config.yaml
encoder_moe: "top_k"
encoder_experts_per_token: 1
decoder_parallel_block: false
Rows from expert 10 of block 5 of the audio encoder, named by matrix and row number. Rows with one number belong to one neuron. Each number is 500 + 50 x the weight over the matrix's rms, rounded and kept within 0 to 999. All counts start at 0. Numbers have three digits each.
# gate: expert gate (encoder.blocks.5.mlp.gate, 16x128x128), inputs 64-127
# up: expert up (encoder.blocks.5.mlp.up, 16x128x128), inputs 64-127
# down: expert down (encoder.blocks.5.mlp.down, 16x128x128, transposed), outputs 64-127
gate.30:444472489511496519408522477522570585545423486477548371586591473513533553564460530541474494520665590542453500516544546501525485496383426684481439578514500394422421588419611523477460625412547465
gate.31:482554564540480436492535481566493491483445530576385515516502537458560492495446523561447527570540571541506477473567499471609449585455525508477547475441548468509486574503582511416477512554576471
gate.32:477531474483557525517497533423474503515554433496421445504443494549525476540465472489516462557457496525467569507449613468474543539511417464477480519550546431561555434491516397439495481513549429
gate.33:534475428508479422478574541499415536499513435531492415456423392500502444408546494547446539603494548492585498426459434485481449547521580408549512491492429557513540459550403419321485524452475525
gate.34:495458441524530505500475500462488473577516634561514451511467497495443412449492484497501528468476568456507507433503479488486475470444451525465512499524537471534598499435435458510466497481452478
gate.35:520493470512492464497541514407514513549501548555533528549551495444500551471534480608614532425526503506504479576484420517430498473553425472482501470481567490545495553464461494552544507544486526
gate.36:496488473544451506472439585416521495529571510473505602460493454518481508528497559450593483524511516567625521557592457516475393460512587519512481486485528519478517520491599467519412508447404537
gate.37:549476594455501465552489565479506543471552526418518529475489429500432480478419429575388544482449485511376487551536569419512531505473517455565474489551578505536573599484562530518550536494458482
gate.38:498515478484402462437586501521465532420393440543453575431571584486559498515502521454433541544503530514449496410459393610525586501555565508423596504433437498490463536584446484519512413402598466
gate.39:483504434489476538431487454553611474539551505535365488531506516469502464501465416530505595508463542491488501437484502601492624518499570512567462507494536534426525495513550601462486550559431482
gate.40:456582487422437497476454467482526546529494453482446544419491601421411629499461480505470437558471486515572415488539462554455515528469478389528567453515511411543557502569485466569478449447492441
gate.41:485482421521541592472464495560489514553398548543473539494524479556522566481539526577544498486464446421526475484552462435460548495526514521491499447485455452535497469482552389512501517477583592
gate.42:424422501469529474568498523639593481493566415528457454414593520527464538492549486502506452445550522563625505414440585544519539454492517461500489466535494502566395454485482541464493506511396431
gate.43:444495442503530559497520420462530517513429411424547519486524493479487505413424510607467313484465563649455454504502492533528487425584458450494585475576554581476513496578535459523517388433446509
gate.44:554459591577489547378589414540548517454433557471525500593475466492537504492473480633481408504525515424531584408482509476469499542429466450641442514576542449535446519454429524426436438449485540
gate.45:530483495507532556599479491459597508564406484511440447489545520505517432404515585472477560498505530519496507441545520547514508497555453448541524554566472528542506476514469488485446406515526482
gate.46:512521444468492457443488492519460495499515460509640497425496440525526493558462457519448521547439496437525462532465519467504448467490475439535468477551448516526577506579509457543531506559441462
gate.47:506534493533447450478485510472472424517490452513483492524510554519530455539519511494575443530504423519519513474503446475507447488512476530472483463438505438505443514534433456538492444420565523
gate.48:510485381411564492450404451475415542515522502568514580492464481485487464391460579446606525556401442535551338429453447436455559414515426468420438494595484484526569573418416429483499504552425551
gate.49:464555479480559592503430489548569575475502579477538587460495535576445597558547577505441629534567523463433522494515560573420473529480583528413580503537512447454447527393605386492573414660519375
gate.50:493387490534563559521514500572564437605428570475517575573465471458465563469526548506491456483500485535476489588507438429585544493554488465498480420314474522470527497467571528469481447536306515
gate.51:464520503546473466442486499565544421538459423462629542534564508428492587545540435538469409571482480479418435500488413529480538430528469460537445504561527556509499506545483425458505526615420546
gate.52:469392486499473539483502496496588428541503566522517556444457558502461553472445572436518441488461500430532445465457467514557525534577537440445484575552381532503552505490504494563472542464556489
gate.53:540547475483526491477400492521518489524484525463448479422630457497463479528592590522493464522586402590479497576545542531534521524406500514566468492430540543542495523425499436478527484512391489
gate.54:569512513540444509534526514497605446444517543507549485528551526489483502415481487515528608485494480504430479538495564526556604474565529570505458509525470526460498544449488532458530486491485505
gate.55:536549460554532606451521416474506596477571530457521398472474552550520586572452411503453393477480461505451460534404489526518528327449487414532557480464450622425490523467528496493496533368493491
gate.56:511553476456535513530499479515499536571576559549540466584543462520464398431522510546481597490546511493562510533509449534536444561482555521526524449547565440514544485569488482445534420517444545
gate.57:471518471534548514512529473528430510449532471541543424448503511541488440525486531517517543505447561403487504478520465494460496502395461474489489525435460529416436487501487541556493486455519498
gate.58:405453500522496470529531476588481604511524447526525555451536524474554565513528531514465495507516505447508512431561401482501555423549502505532505543522477500524568548528492517439502539593458478
gate.59:573450479535567445501546445431447506506433542517456444458423466496506463379553414537641538577520558494445481470486490521501449631478519397440536576481430552477488500595483569572462535407568418
gate.60:499458477484435546533487490559511531483484539485489460476562475593456523489482485498549512549504429602509468524464464475516529517417511516465437517501418560522632579438534505564497453443467547
gate.61:416524531508506499469516508471530505571394446413455438545514523464593518547512498497479460496468551518567400562468435514550369586574616512503559479517457514439557505492516408427402287542468562
gate.62:441556474549573533556551489460388542498515513536557539551536577401506422504553455458527493452466472498505542487407441435520557471499489430538407508580496472582631569545431544491517608470499511
gate.63:509475458446501460436506535534472423481511427450469466481479509463500595493451453510455498545467445374458634514549515538449502475509504475520451556461515534506512559506491548479531519462552450
gate.64:521565461499528440517549531513463541490507493436491501648466479461507474451523394649486537649528485594543429464628463621602515407448543609505478468484511416562510480393626450459437597442457453
gate.65:457441479436428460502469494540488515496549503469521459540534495541497414522497511511536558488525510552460508447478536563456441486539555478532555467483488467482616458526507420571481556440486558
gate.66:550413397506426526523596474418508521599598566499500503600445516594411496572429445523496572522421506504485462564500458436493527438568475440533440498488546508523529587524498496475459448492509412
gate.67:572550458504484441546487502489482515532452517469542476561521491462446472402458508471447530545550541489473518505522510476641511469477507416459494514473499388531511392373504482494529597613624507
gate.68:604486443478475531403614530425525539614520464415534499419444515551524514575419483427436451495373483475507544456541508523457566461419417568498564477445562586507425464511486482475480554468514486
gate.69:516446565537505462577555503391523404420545502494568574439548515626524496485516512510519472409467496391493488417453532456493504553507426601567448541496557490494416554446471528429540568554579520
gate.70:539491512515465488460473504619542573515465522540567546481569430510479453563485525467496533503525458543548574467434545500441486562584525417505483448512403632564542427605523463477489494481520537
gate.71:466506575443487549465507550531492359540466571480619624485474480355466523478473403504465553538382591462442456531551498508579467480426581513565475557526480484508525510513475571570612499436541437
gate.72:513502431451480567452461447535501481486490433585495494481494600576519441489501502617495463496423476615502437481459463472509580461496571483424444466449506519505507479521420508551478542449428455
gate.73:522455547477422531524488514506520491482459480471531538522468551545490457438487548571498481498503537454480421492496534555493460390450520500467476432408459554557461441557550478477479594482446527
gate.74:507550577499483479506562574448580548505503533439505506602517417584521517484478430589538528576497534486464460455617503586643489428467572563468515474504500363579469539485582489446519554540437491
gate.75:460443526499591465457476473493463451516553426507448523558539367543524541504567461547632558407527518550486410393410495520574497490421432497539512536428479370483565620510498664523494565551502468
gate.76:485487549447482484541557527513496544502436416505426448499563366399393495474430433499610536463390532509554492421452503378474446513566445524520546477614499504575475461572484542464507445467505494
gate.77:427473427481513525409469473462438571499481414529439511488511555544482477581568580600528485574501573513529529540545437536484502481476426489476430415492467438526527431473407449584524447438601452
gate.78:601494542440475601586477478511470612427565559540603459484551407569482416493480490498444498527533510593470446576503488484402474432529548506550518463489494583589335614484531590524591476435517408
gate.79:454387374587415450529500548520522551471472436515560521597497518461549504510504548443586531503537470449531410530486567429519505505432528543535465455555582512507410525496441476465460509459558509
gate.80:580483481513315521567568422452441523470538535393557550460483442493506519573407451515525490406559554523480501446451527381484535566550493500533582485535496424541530525474501541477481540508486511
gate.81:501548576484493525485449470602494494516466572455512425548462495485467574384481476485520442435479430515611457462504515432531504529512554511519491495520512499518468524431531480540516518499516509
gate.82:482492502562490604461352465466493482557458431444537451549386486557616477571457523510442501443457489581521480551454571487470505419636511494459500462535442497516582505462565475470549451504510429
gate.83:368472444494473450452514443528394442460538468469603493565409534538550557445412467533563474470503549506481461562566493473556518529484557489443402480569481455456533544571536464439564520605513553
gate.84:506509515470508508583458472474489516486533503537433496521515546562496535438487511488382415439494491490418489467507475494492497556521511491487567457479580496443518462468491471439555437536546534
gate.85:350594444497440446522597539534386553511453495528546399537440458570517507464491492565488428435546499485567533472557483621401475416435455510419564534527485502559446493444486348511508439518553515
gate.86:554590645505480425518401488448584451627425485473527464521483418521488459519550616475532504502514514652553519547574502470494486379593543517471475576519551460461454546518502445430560473490489545
gate.87:482591434547423524542489581510408521484474431535424497482533526440515514566504490530499451488579440494530454511475515533504472475512508454500508566571467498427508483575467514561513465554478481
gate.88:483517445517631488515509551499427513476526557559516543457532436462457528543506532480483484506582463516490446569516439540513551553399411546493449436487530503457471478592501452533467558448362654
gate.89:509529497481452567552487403597486619502486483511408567460432504378407624600540477522498639562506559464554411525466478538489431435530476499418535480529471395451429482478609568441518504495554467
gate.90:565452474577454485466535481502618500468588402517443504396465487566485465525492439565551484575502511542579443559520438496538559489510513510505455421525513430439494547545451531437415555457513522
gate.91:496542502481455597450394387527447485555496496481416452473479440525453515497484557516519532531502497487540508523486548412509453587473531545561514563511450493497518440570572526498473477502503489
gate.92:551502512492513475466498527453469575534543534518512446387396550549517452445385466503537521480448474476616483448432491531513501512522461509469478406464538520586488486607436516479483589533429497
gate.93:505518535503518459517489580511510373504516456540581528477520515509534532508496484536529533439504510560468481524471530514366529472431519538561443504479579518448450468502400497419447499540434396
gate.94:500394388512462476576527596462493571428511524544497617484464507522458467524470502441440462595512454564488502605444511456477569521488484450504584533498526478652451452456506522525446540383499442
up.30:528521466454591569579509470588453533464511445548397541446574509441574521543466495654493526566457508453412445450492501557402553506383396501530543446512545635407518493412476417438458548434519441
up.31:430508507407544525525504456472524487563554488398520512553521456485515534464478476469618480517456461516538566510427522593519443446563423451472513546544522535479538498516537499535521424493439428
up.32:452561497486496443509536469554428498480507464512509499476511518454468400430517445507602497516535482601535530550535475430516562487427509491535448475537498520534543526523510489486447476504488462
up.33:521527556479630505454480530555589483430401628509566523491581553520579484585573444486400462395442478502447486551554618550559535460512478449565577425665572503508501513456493548539561426572506515
up.34:532531490433466528439539519522505480457464454451502566398511437532553527576516563519575479520518405495535409572533466542483515559554501574515508503519448603552482487603531489542483598489512583
up.35:548500503495491515440492470500461493458509502477505460453539498559494583534455535478468519516469519452542510414500555527589476543404599553529516485495489498485501433520567531480417471471547537
up.36:542505517536600462494534372472497560482490418555424395502574522413508435526528439525397439494478546512562440527407420449475543501587498535541624448451418510595593427488458524502478485500544478
up.37:539524560545429561572473558461405478475506550442561552453437506502486522602581520427517559500443459539475483545598409590527506548514512518548400495550569531383587438407510485539454421547536490
up.38:559403528524570437532413407501504464541570506451486425517448487514454530458475526518516514447467447474582409566508579499492366510453467534508504509529479538510546446469607508478511553561375466
up.39:523495491449471480489463449545459567445458461498379527443442526504532421454520425480449547476625601515500574439496572556410610531444514501544445492487509556523538532490568556452482557494449445
up.40:532429540557571475462568474485463436493496558497558503560495506536537408493527478496508556450480555454420629530438499443526501514472470589427510530543513556504439560479439576484524553558510562
up.41:488463445547516561422491536613511503545404528486470510539537500533504556432535464529546545494450449410462457473562438424508526474490576489511519482431419426513494514471611499550436496502495563
up.42:479428530504526463593524551562555478466536448480484488458580560502451538485523500483505502509583522566562512352472525553490588488441570398496448474463477436542423478439433522545550500451432497
up.43:544559524421633532516490442430583536534496440471458568507512500418416524494495528444498407499429516602543543464436518402587419494577384505609584484556481589509492504589637574576501457467450488
up.44:487507534526584547454483466492523515461510613470476416511498585498512480526534515596550540473512429509449531463597607508415540457529426475604510504505461508433447402487564480524526380453541554
up.45:514497568474542391516452503564495468450422409529487472548497502510525470440465464453434534525507571552558455469544514510495552449558493541517460550540457488470562462556449397470458439426522515
up.46:512438596483513501560519463454574514451523505464404547573502542503477485511550547524507516462556481507483540506465514465544551507460501544462517500516561497576459468472466535479474434422584530
up.47:579456516456536496554554479495489527552558554487539481498478449463434543453486464534458504448528532518461506577538542554473600531507538494480474459567508588503572496497524478516468513519512527
up.48:523492409452517417491444442493400550538469485538522556500468496546501511401480599449556604525404504494553359450471451403450478426485500479426419457599492495529473609444478440440509496595482475
up.49:495530511489575548395411524542553572493547519464469535499516550552490531654562575514487628542542511397473507517487487495414424560418521532388569482630572439569566533397522448558553339578547425
up.50:536563489470489511510469471407485559453544515519460416480578563494505406479461481481494555496588538472503513454479508559428416441467504513503511519674547489491465514505437506531547579455591510
up.51:496539502571461483395504513487530462545494446506590538499478446395528503517517470549462517558484517547493497512543405507447521448530484491502450516559493503557451463565490375455509565615440528
up.52:466582521519535525533533511509439545478531499508453464546506425503509449530535454600492508536547454595522570558528538501451483464432511569520512471480604454496437507503517493437548437567522487
up.53:450468476476532501525612554494563539566549524528549432588432567532490496476481448473504454464477523399553449451512450439460517441577477472477545519633442392473499480523473530499516594448542523
up.54:485489495492564460457498494514408549568490462460476477479417461496553496552501517449504385517513531458589475437523441464484419536462496408535563470452514433536505492586505501482442472538483539
up.55:526525479486514507438394552478513367568548449565446490576541462578501439508537593482399474512557385515535579511446424520504404487498517526531488502450530512466567509584557474468486414455465523
up.56:502441562578455548444518536499507444516445457494493472470486484425515534543490426507517417534479492516442531445480517490482503423563467481424456512537502471537516477467487487566497544486572475
up.57:494454490446541451523525455556431468454448471478509453482469477484496464546535538482457552513446507431489460462468502457494501475444500511490526501471439537418471536515469536572485426538556495
up.58:535533534499464571500477577471474427435472549502503492481457477573445463509480455482553451518442507537546526512427543480505450614459526477486483496474543475465473493424515536572551463386502500
up.59:489490620491509547530455546509585490428509528390569478470577560478451630583459621482443452434528473460526541490443522482537529408556446658573484460604560568477497521451536476418481500558464560
up.60:437520523472546458520503486451457515517501458470512521517453550487538548489493492526529488455546545413429476508571523498462477520517486500540509519498561470418381520530464475455499435524504439
up.61:571488509436443476548491533554488489429577499502513615442452488509393448469509535440496613533457516488443591449532554518440598406420405497462402508451538457593530494486463521543537624475502477
up.62:572435542433449544438529493512509580451487478476502550524493512528587513429525366608465479515382559472466555488481459529505458602518625486660457522378503549538495529514511525602457475515499467
up.63:526514480476541484477476501537522439438462424476469470438500477520468544522482487529449502457487515424461620532525482565479515500473500529482504534456543545500503544532511552531536496491506468
up.64:461459516476503509472427421502446536600417507556489528499539434514517447479409460354488603378451474468566591473408479442394543609351498430496519486448532483492550458435478439582460482600561449
up.65:522499494482460515476574480517521544612476572493507504417469455492492464435463482465544530547422476506568504495509432523556415496519509510475572461529528529525505500511535498509517481448536489
up.66:425603641502489517509399511522533490461437695495495399474481487475446487570584565495515451505560493515500547489588588459519491538502517454559497497564529463382551510514500486481556526565527573
up.67:560530438473495425545454496525432590458509570465553481516493459430465509426425460506366489603545537494464550490544521520594470528467518425542518506496542398571588452418511484535508594584649480
up.68:460542580475578575510418455529390441428465548576493449578509492422466436467530439507513553528461392602475507556493446528522433589571655448487527559499467448527584435473560433503557605553496463
up.69:504515518480496507358436464578485519594526507456489469523454472421528571488455501441450540603558510656512512539529471571476518444536485478409525436530481524515548457566530488557505472457468538
up.70:505527490415487473489535448492485508472562579518497507528464556473515624442468468511536490450493552528480505360533489454533579517408487519482473496503468460574484574445456519502510402481452494
up.71:445476533415437547436536533519512448516523512465585570480472523390446517550487435520436567524422568478482438451523469481561490506417584503524517473472449512496535501511393598501586516456551434
up.72:511472433438481550457451417509430488495517351534425546490473580493455503442446526590479469485462542514560519431504433478497489429480584538470455450432531486598505493564471516516530565519503525
up.73:459471545524410506536479571472542547514437501469489546488467611510511498428477523556490516527475554476550430530461554547511480438577524548526478412392509479572565464588518467494480523484430473
up.74:559485473529504434501502616431567394471533465562546435531568391618492524483432499451458529614539505635453479558586551568611482382504471526480514557462550432419476599488558595402446497484411443
up.75:544578516478409402503574458432566645423570542511551488496391602571478520453353477432555484599352432529483520522520536503532487585507523416382538559504460664454469451409512574487533543574456475
up.76:447501468505431518492551432550571469538562454420486522452475534411455348481518492488498440476500525482548479519521480474594525505583404479439589456581453544471511505523524509512528469531458412
up.77:568521563548497503599539529546533419460489581455550522533499491490513537444415439466489533433497454478475501467432536455532495505501569509535499550517543558452470545565608531394471491565432524
up.78:550500597477345530510569561556506521536495450429537501566425431522558632516436495532632482440527564516457442537600485584518576462503531582506457479482530478423401472387500516493564479438583527
up.79:581627569515528519480467526514476496475575584452464559466576545445461412529571529587452499489498568589533581507529447498472486449561432391461544558473435510442551536509647547582547656458427481
up.80:435458541500610469369537538561538544455539533672489451544505613571478509526612600491507546571519408446520521555525396499441502529436426403426425532449465559445515478564516481558513445513391522
up.81:482511531509503501526452535490416441518597548557553548537507550462477489536596472584486433558592454532434508543564479590510581524513544458462485585496514464476506461478481600474520527506502358
up.82:527544527533505464553577501567547581473478588522569600520501545415438588490625439521555483612608505474411463512473431529493513577489518472561448577419551534573409524469481521495519513482523526
up.83:416502464506585507507547544517516422479511510560532508579498528595529513576452567509538486486506530502469438518517483566576414517456441487451516524541409468464537462465519518596528419551486453
up.84:552478442553494538480500496496498531521522435426517520546524491424497498492502504508609539498544381498485529493481481455498477466558573498537434556512445483494492510438518556506483554456497452
up.85:429556454445442411542579482477516523536491490467587460567372527527528493478451611595486449478513551495471464519480561560448455387546442545460506527559511457465376470470464394452448446565556529
up.86:542596551448417431491421455455487473595457486488492520460474529510437436508559623496509473487452537595470550555494530422385445460577554450472509502544541548469471462553550426454591423562451549
up.87:529530505463565439438552362486598513450542583501544467479509456543485491518482533456502516502415569532529522445528558478575565541522532499498510458458493512568456503425564496473445569430525488
up.88:429390493510489453538508585435511452417517573591500583470477526491479518520443486479514496547559535500552494530525565516513508494389458507470499473502496453522474568488469475526451591468405517
up.89:473496540518527557541440425524482534461423550544375527477530528503527474548478564474411581501514465440544483450449543443467466455510433549479433548532398377384559440443570503391633486553510477
up.90:421488542396499505521517521441509477444479547469599572619521548403528545519448507541493493508512380517493487457538567566569446452496500480459521528551521512465530526440532543574558464505513433
up.91:519515484492505389483514476519556525468421474505482521466567484474462484570454565471536648511544524521618505526487487481406520541545485417471500496509566479532433516414538505507529490622485457
up.92:451536526531566477427416535502462552509587514526575442433380526503526400463476478514542488515422415478586494460438528519510531510469497518424495461428532533581494481528429479454511546484402552
up.93:518490484526525498520534582538531450574489472550539537444478540547560494490480462567473506516430489486536516465490515485387543401447488487537471532458525429469506496503439543419412493573481439
up.94:503451392565460438527617502462388447456456469441576501481425410532518561406446520493453508488542494496487480510491521444501614518481465505448454470578523408396535453527539498548565539527490532
down.30:496476426566514530435474414542497452443592456556450514503506549512520448658432406451461532435517465528379538438458489521507459578534574550489464507409478438468508513500491466418474464527336439
down.31:500609519569550458551516532529426490506469399442476439460483458543537546504523485521402516463578508576581448571591454463507511533443427484502524520515529414483525546505577556480506541535532493
down.32:493439492489578420397494561479460500479579563461451560581493473522468478529534572530496506523495541558521476429435551493459549510487582449488571422552619501480521499493463563417451498516633494
down.33:493510452454502580345497506508477506521508598514466601565497438465675564507519576449544463446409490498446403442471459526469534444453529472492453504520529494501448521558475493509490517507447584
down.34:491467470445497474534528495437508534473476425511529521470465460429528479549473443465416528553434585593529467475492578471510434535475492520464532546513479478492525510481569469422509519534471475
down.35:496515474458512563629490465462490466547575549526431462506443490509462534464461497469496521439479433510453470435554479507473510443548587541528447483469538566500474459454551450578473488523492488
down.36:487492451564377496561540515480599493444639482465599410530513508507472538460509488630480481529519536475542488519474430466400536563593602576424451516469398481500471468493447541486466445534581513
down.37:433524496457573509513581485505475505523450610599465554489517473482525538502448562516407518467521555641535441399537518597525536540543465552503411539507468480426524428548474519532391472440476473
down.38:468466561500601485530478519529464521517536459593508529487473554432489535442499487566519578470627562450424488449592561598491542605512508509530450516475544403481428505422392439497473513516503438
down.39:520480528510506477530525489541453446470531426525418549519471502562488440493436473540448538547584564479532548436540548550451512449368561413386506502469568398454549515539505572472478499530476532
down.40:460437468546469619589473577540562571558541493548566444550516497406501398497533534509553530492543525524549605527513558518548544364480458529491476463573556490448499436490443582556581559371479419
down.41:462460464590555517495508511528475516506373494511571459482535454460531456462506395483547557511542419423458492482466608437483557531613532519522529453542519461461454554531566481538569501444569440
down.42:376524483492503518457452490453423478499507416445415495518504530499486610451503454495468487426461520467415523437539517500436527547557568447488551528547503467467477483558417444530472479481487491
down.43:378579408513439485478485446561454488473432478533630515487497496538429478473530522546555458541437533473446493349519472456522515568542504443567435532465507532475465515462497531588575544506535488
down.44:402414520536521513547548487483493505505486683572535488481518489513464505483473526483486566534505534469511459482474604453512516585446524448479524458448522506464571539560467448454431548479524457
down.45:543488389544497456538535432520474539474588519450459398594498548504479530482514537495494439590415472491530538457566483543512526538547509475519584557421462544554496548463609537495427509509458447
down.46:422495501477529457483463408496541582476528503488393466501500520472542512503402475515535494490461366429477481502511456432435531523506530452509465593497474522490586523456487499422570529527502564
down.47:567438453486516429564498554545518515560492523566461517491439455560532459607477480443503491506491532480495490516527518553501505535528520447457528438449486492458520543539459518488539505445484518
down.48:450492486541452483455525567516513537494533541540450483557563440471572504568551517503448432431561559503480554514497634549485366488427443512482535380451421583492510436499462375466398390454504494
down.49:484517483557427466362451478525544515566476527497553492534447470516428485502434524470500528406501485506628367548593504606545529560494521575498500461644427503481501596503507539495447515532508529
down.50:570491403458524460514453550462472486487401562445471487371475562559547435546532525455315467472568518484541522616433485532531527463424574545547484493502484629451610536543508548377504481484496517
down.51:572520548507484576475535510420408534546493486473472476540466542448504523546595591402543547411435520512428469436519491544599480509413504518460540530548475466568490527545480565595506435569436437
down.52:470452466513472509441493447455422491520503466527510510528533528562570509511546503513443539505486478593531488536530544478466492581540540458503435535386498510491449529522524560423557486521475482
down.53:467443511534505456482539495435373522476552523564582471463530499465632480425541447505563500486444522423533551569485483533456469574535543508502429535483383468518533407570517598478567450503450571
down.54:480562545507522574621446477520602530472540537511509529479515446525499571492520458491454473520457510483456527470411447399497529556429521499420557464440459524480493510530526553508413451542516469
down.55:456432583526431447493415481420515530480557440516480497568596587556535466446448392551497445572576572507512509494566493487602505475513561588426462469473481526498456641362459541547439538495483505
down.56:594449525479384602520474528525481473499426508538486467523428589565484457417526490575458486594503569413490418518479556479541509513514448391521525407413524527554345518530470567493502479444534604
down.57:526484501477459477569543474481458393520494581557517555536557503546565502525489496555463529480552430558520560562446573426554524541420462458478534452497505552591514496511523515532527485439500533
down.58:507481483478533555524517435553498501501490476495544506496442504514489475427543494574475436509480489521563528569524485542491619456488546607533530537532486473484445534476525544471484560450529508
down.59:425545393493367501463473493524465486418547517507501648541486403537502578451458433558434473548555533497466524452487556426432511513486426553468525567521538489447485494638498572536552531460472478
down.60:499537459564499531498557584427586520516507536474557489547428533534491532502524504468444431519513496455476482422515469543483553468473489498466536495537491429460440516516522498523475467439478577
down.61:444434473457525383591459520527527475473534566517443503558511417512459455465616477447405448508548530420506576423528504494516431386400451415606514510565572594471498508623507495443544471447556490
down.62:570506530545493429557457439552456485558522453544534436537511544462563432491515413510556446509560591554483546647557467461558475467534506487513493528462484564565529524540420544552553599547461524
down.63:475449478511542506464475523507465579529481516456511541610549512498540506445477473470548527461486513575513473437554584426470477506564496509507470552397510592516455514478430488458502446485487523
down.64:480558450551390443522433469500504544427472505503507466496589533485485483505536366470449386518468520427432572567476492372411479557470474468468528486459513531583481471490450519458483595524464454
down.65:471544471469543461538479536431465530495398551502490557504486519521570471519529505506496526507437567505509471431492467451530474489520521492497479513534511485555505423457536525485502493446505545
down.66:409479547476459514508514531460543558439521514446535455525559572496531498419525468519527559515400492451477576502539520463539433536395529502477427565497435506487465464583520511446516533466476469
down.67:468472535476495512440596577566594561477536586621538559529573546498469441452524497432456464581594513451474564542562567426519523562508541550504516491454403591494557479558454470575557555467476476
down.68:457476554400481578432540436492495553449561525527410349618521551492532545448485460506516580463477515536507435497542454460532531517534501533510498517388462516577447438443579466430560528538522372
down.69:425574437459587431553522481505465487511499499463489547550502487554443535456401526536474533536429456498551498501556625388471444365492410551425539500534554422517519454457627526600440533482474497
down.70:533435526527408468502457489511567533547462436596392485505518398446432421480487499501539516456545584527506480577435451454457546528487423444530553511538554504469497502460539523513593515487555364
down.71:500490581431623513443620418466464515565451561501465484485501502477519374524566548510491522528429527456408557375523504457440478447575445340464485524441440588538522462636501466574408529505440499
down.72:535465518555515521469554474489543476426548490449452479502530412532506548514486486341508507521551492563504438518486504522489465473539477545491548534491479475588477514537495475537480564415461529
down.73:513443518409597531519426555514429493472456520497422511478522472448493584523580494551438467528490444515393472533483506593493500490524553500482526546546442527371519523497488484492524471495558547
down.74:544537492494536438465489379469508528530469454530377529507495401522466496444445565506497529561473527547441488423473548484492562499425504462505538441458502604534488481426518541494432584502550466
down.75:531405500510554438424459520453469476405532443538488563557571630514477473581409541488468490397522488557483356365497504466498496492604475526509503424399494527514489480603436534615429403341573561
down.76:505547432435415420524469499410565536545449499454445431523425576523508468498488536573418502433477544526540462521434516533466548485636461569567437463501436558567566567513493545567516532417514452
down.77:464526536463436459492525531478451482525462496451489515475553537494526439418472605494500491471554561523464432470572590497507476470450537542493439446488545445544532429500563513429527582442454430
down.78:419515476430547543561671536498556469504530510555490431448470486538483495552564516537524491496442488507511536418515561407484462470466415482549539421497512503518534444502494399469487450450532611
down.79:526526566507514572543361480544521427466554637544444573506523535472449528493463565490527477564639507398479474554479595502543465489486494535489560614514502539453544456611497480609530531490404433
down.80:497367544554497541510469471604519541453507578472454574604467480429434446437497597482566578574558635534587512627517492471514523458470347568464516526562491489489473485500540545430426465502449532
down.81:448444445554502471555449465448519453535471499443567592499435492485454529414513451519531491552488476491440585539460437527510491490464528547535498531548559572468477500467504601554459490481527575
down.82:534557554512500381505502570433511540523500338415512463487533577503494484500474555553454525491425552498475524387415472518557449548496492528447410459549532466559561475549496532505494487487460512
down.83:500392536616456488543452501501492519517563527433540482535511507538470446536552530428397386560403549490462509598527586581542488524603491468545547498419571422569489543492424478525457600546462440
down.84:491535475475464545527417558507447452469535484460512504470534487514527421521583445521491492573453461469429502485500536489463490498532505556540514516497639461470588507487490524451521596474534485
down.85:509480500556427503477513487493494503527535491537420512443496474466513459435496545456427601490500472618498557553472450524585526490585557541464520431469612498482483510551465493467512440511497601
down.86:463561550493473476447501473448520417460546532530661468558445492518537516497545461453556512451510445521421537500514452394452500472526472533521485441376480531488541483623484461464503494494453600
down.87:503446448557500520469476448475550587463472569540482478449563510484588497467493511482525546488522524543473514460500442489489565479519483434596425457488407644568535508600528466430530526525479460
down.88:544489508563547575460332456429533448533581441548436395545543530450546415493480429499543480454474494407482429447567471524575437538530539505527608463512543554429480455518496564478568497516459460
down.89:531548523491421607556302540403541491549595562566477532486558407516515520546502520470505491505524455545451452525478525527485467601483489586529531470565445583453462467537435447491422377516554394
down.90:499488519567529413495539455568500492514411462457552500437504458479421536552514512508584583552479576456534564419360435472451476563394416481522533494498455525502502532519495454576457486566595443
down.91:502522472445410551427471518569564489527491569447521509443524446500468606438508497470471512433499518541523460505501515527503477471456470544548490430483526474509555523494508428534439573383527483
down.92:477442479604551458493470528531511469491517426508493501463520442454581493498492504507559398526537456585500544479368453522539490529482635515399547419519462445509582533467533393399474405456460499
down.93:506436510549483545486570529439511433470438515476441517546551502410448445485479528532569567448587552550474464478615482508466448481446449515417460580523506537520478443525463497546532555457497416
down.94:535384488420505535434539529401526376499499429527507509386637489569588524449555434505491524442504415538502511543497573586475525509498525461515475478454512523555475448522520513460579505434549491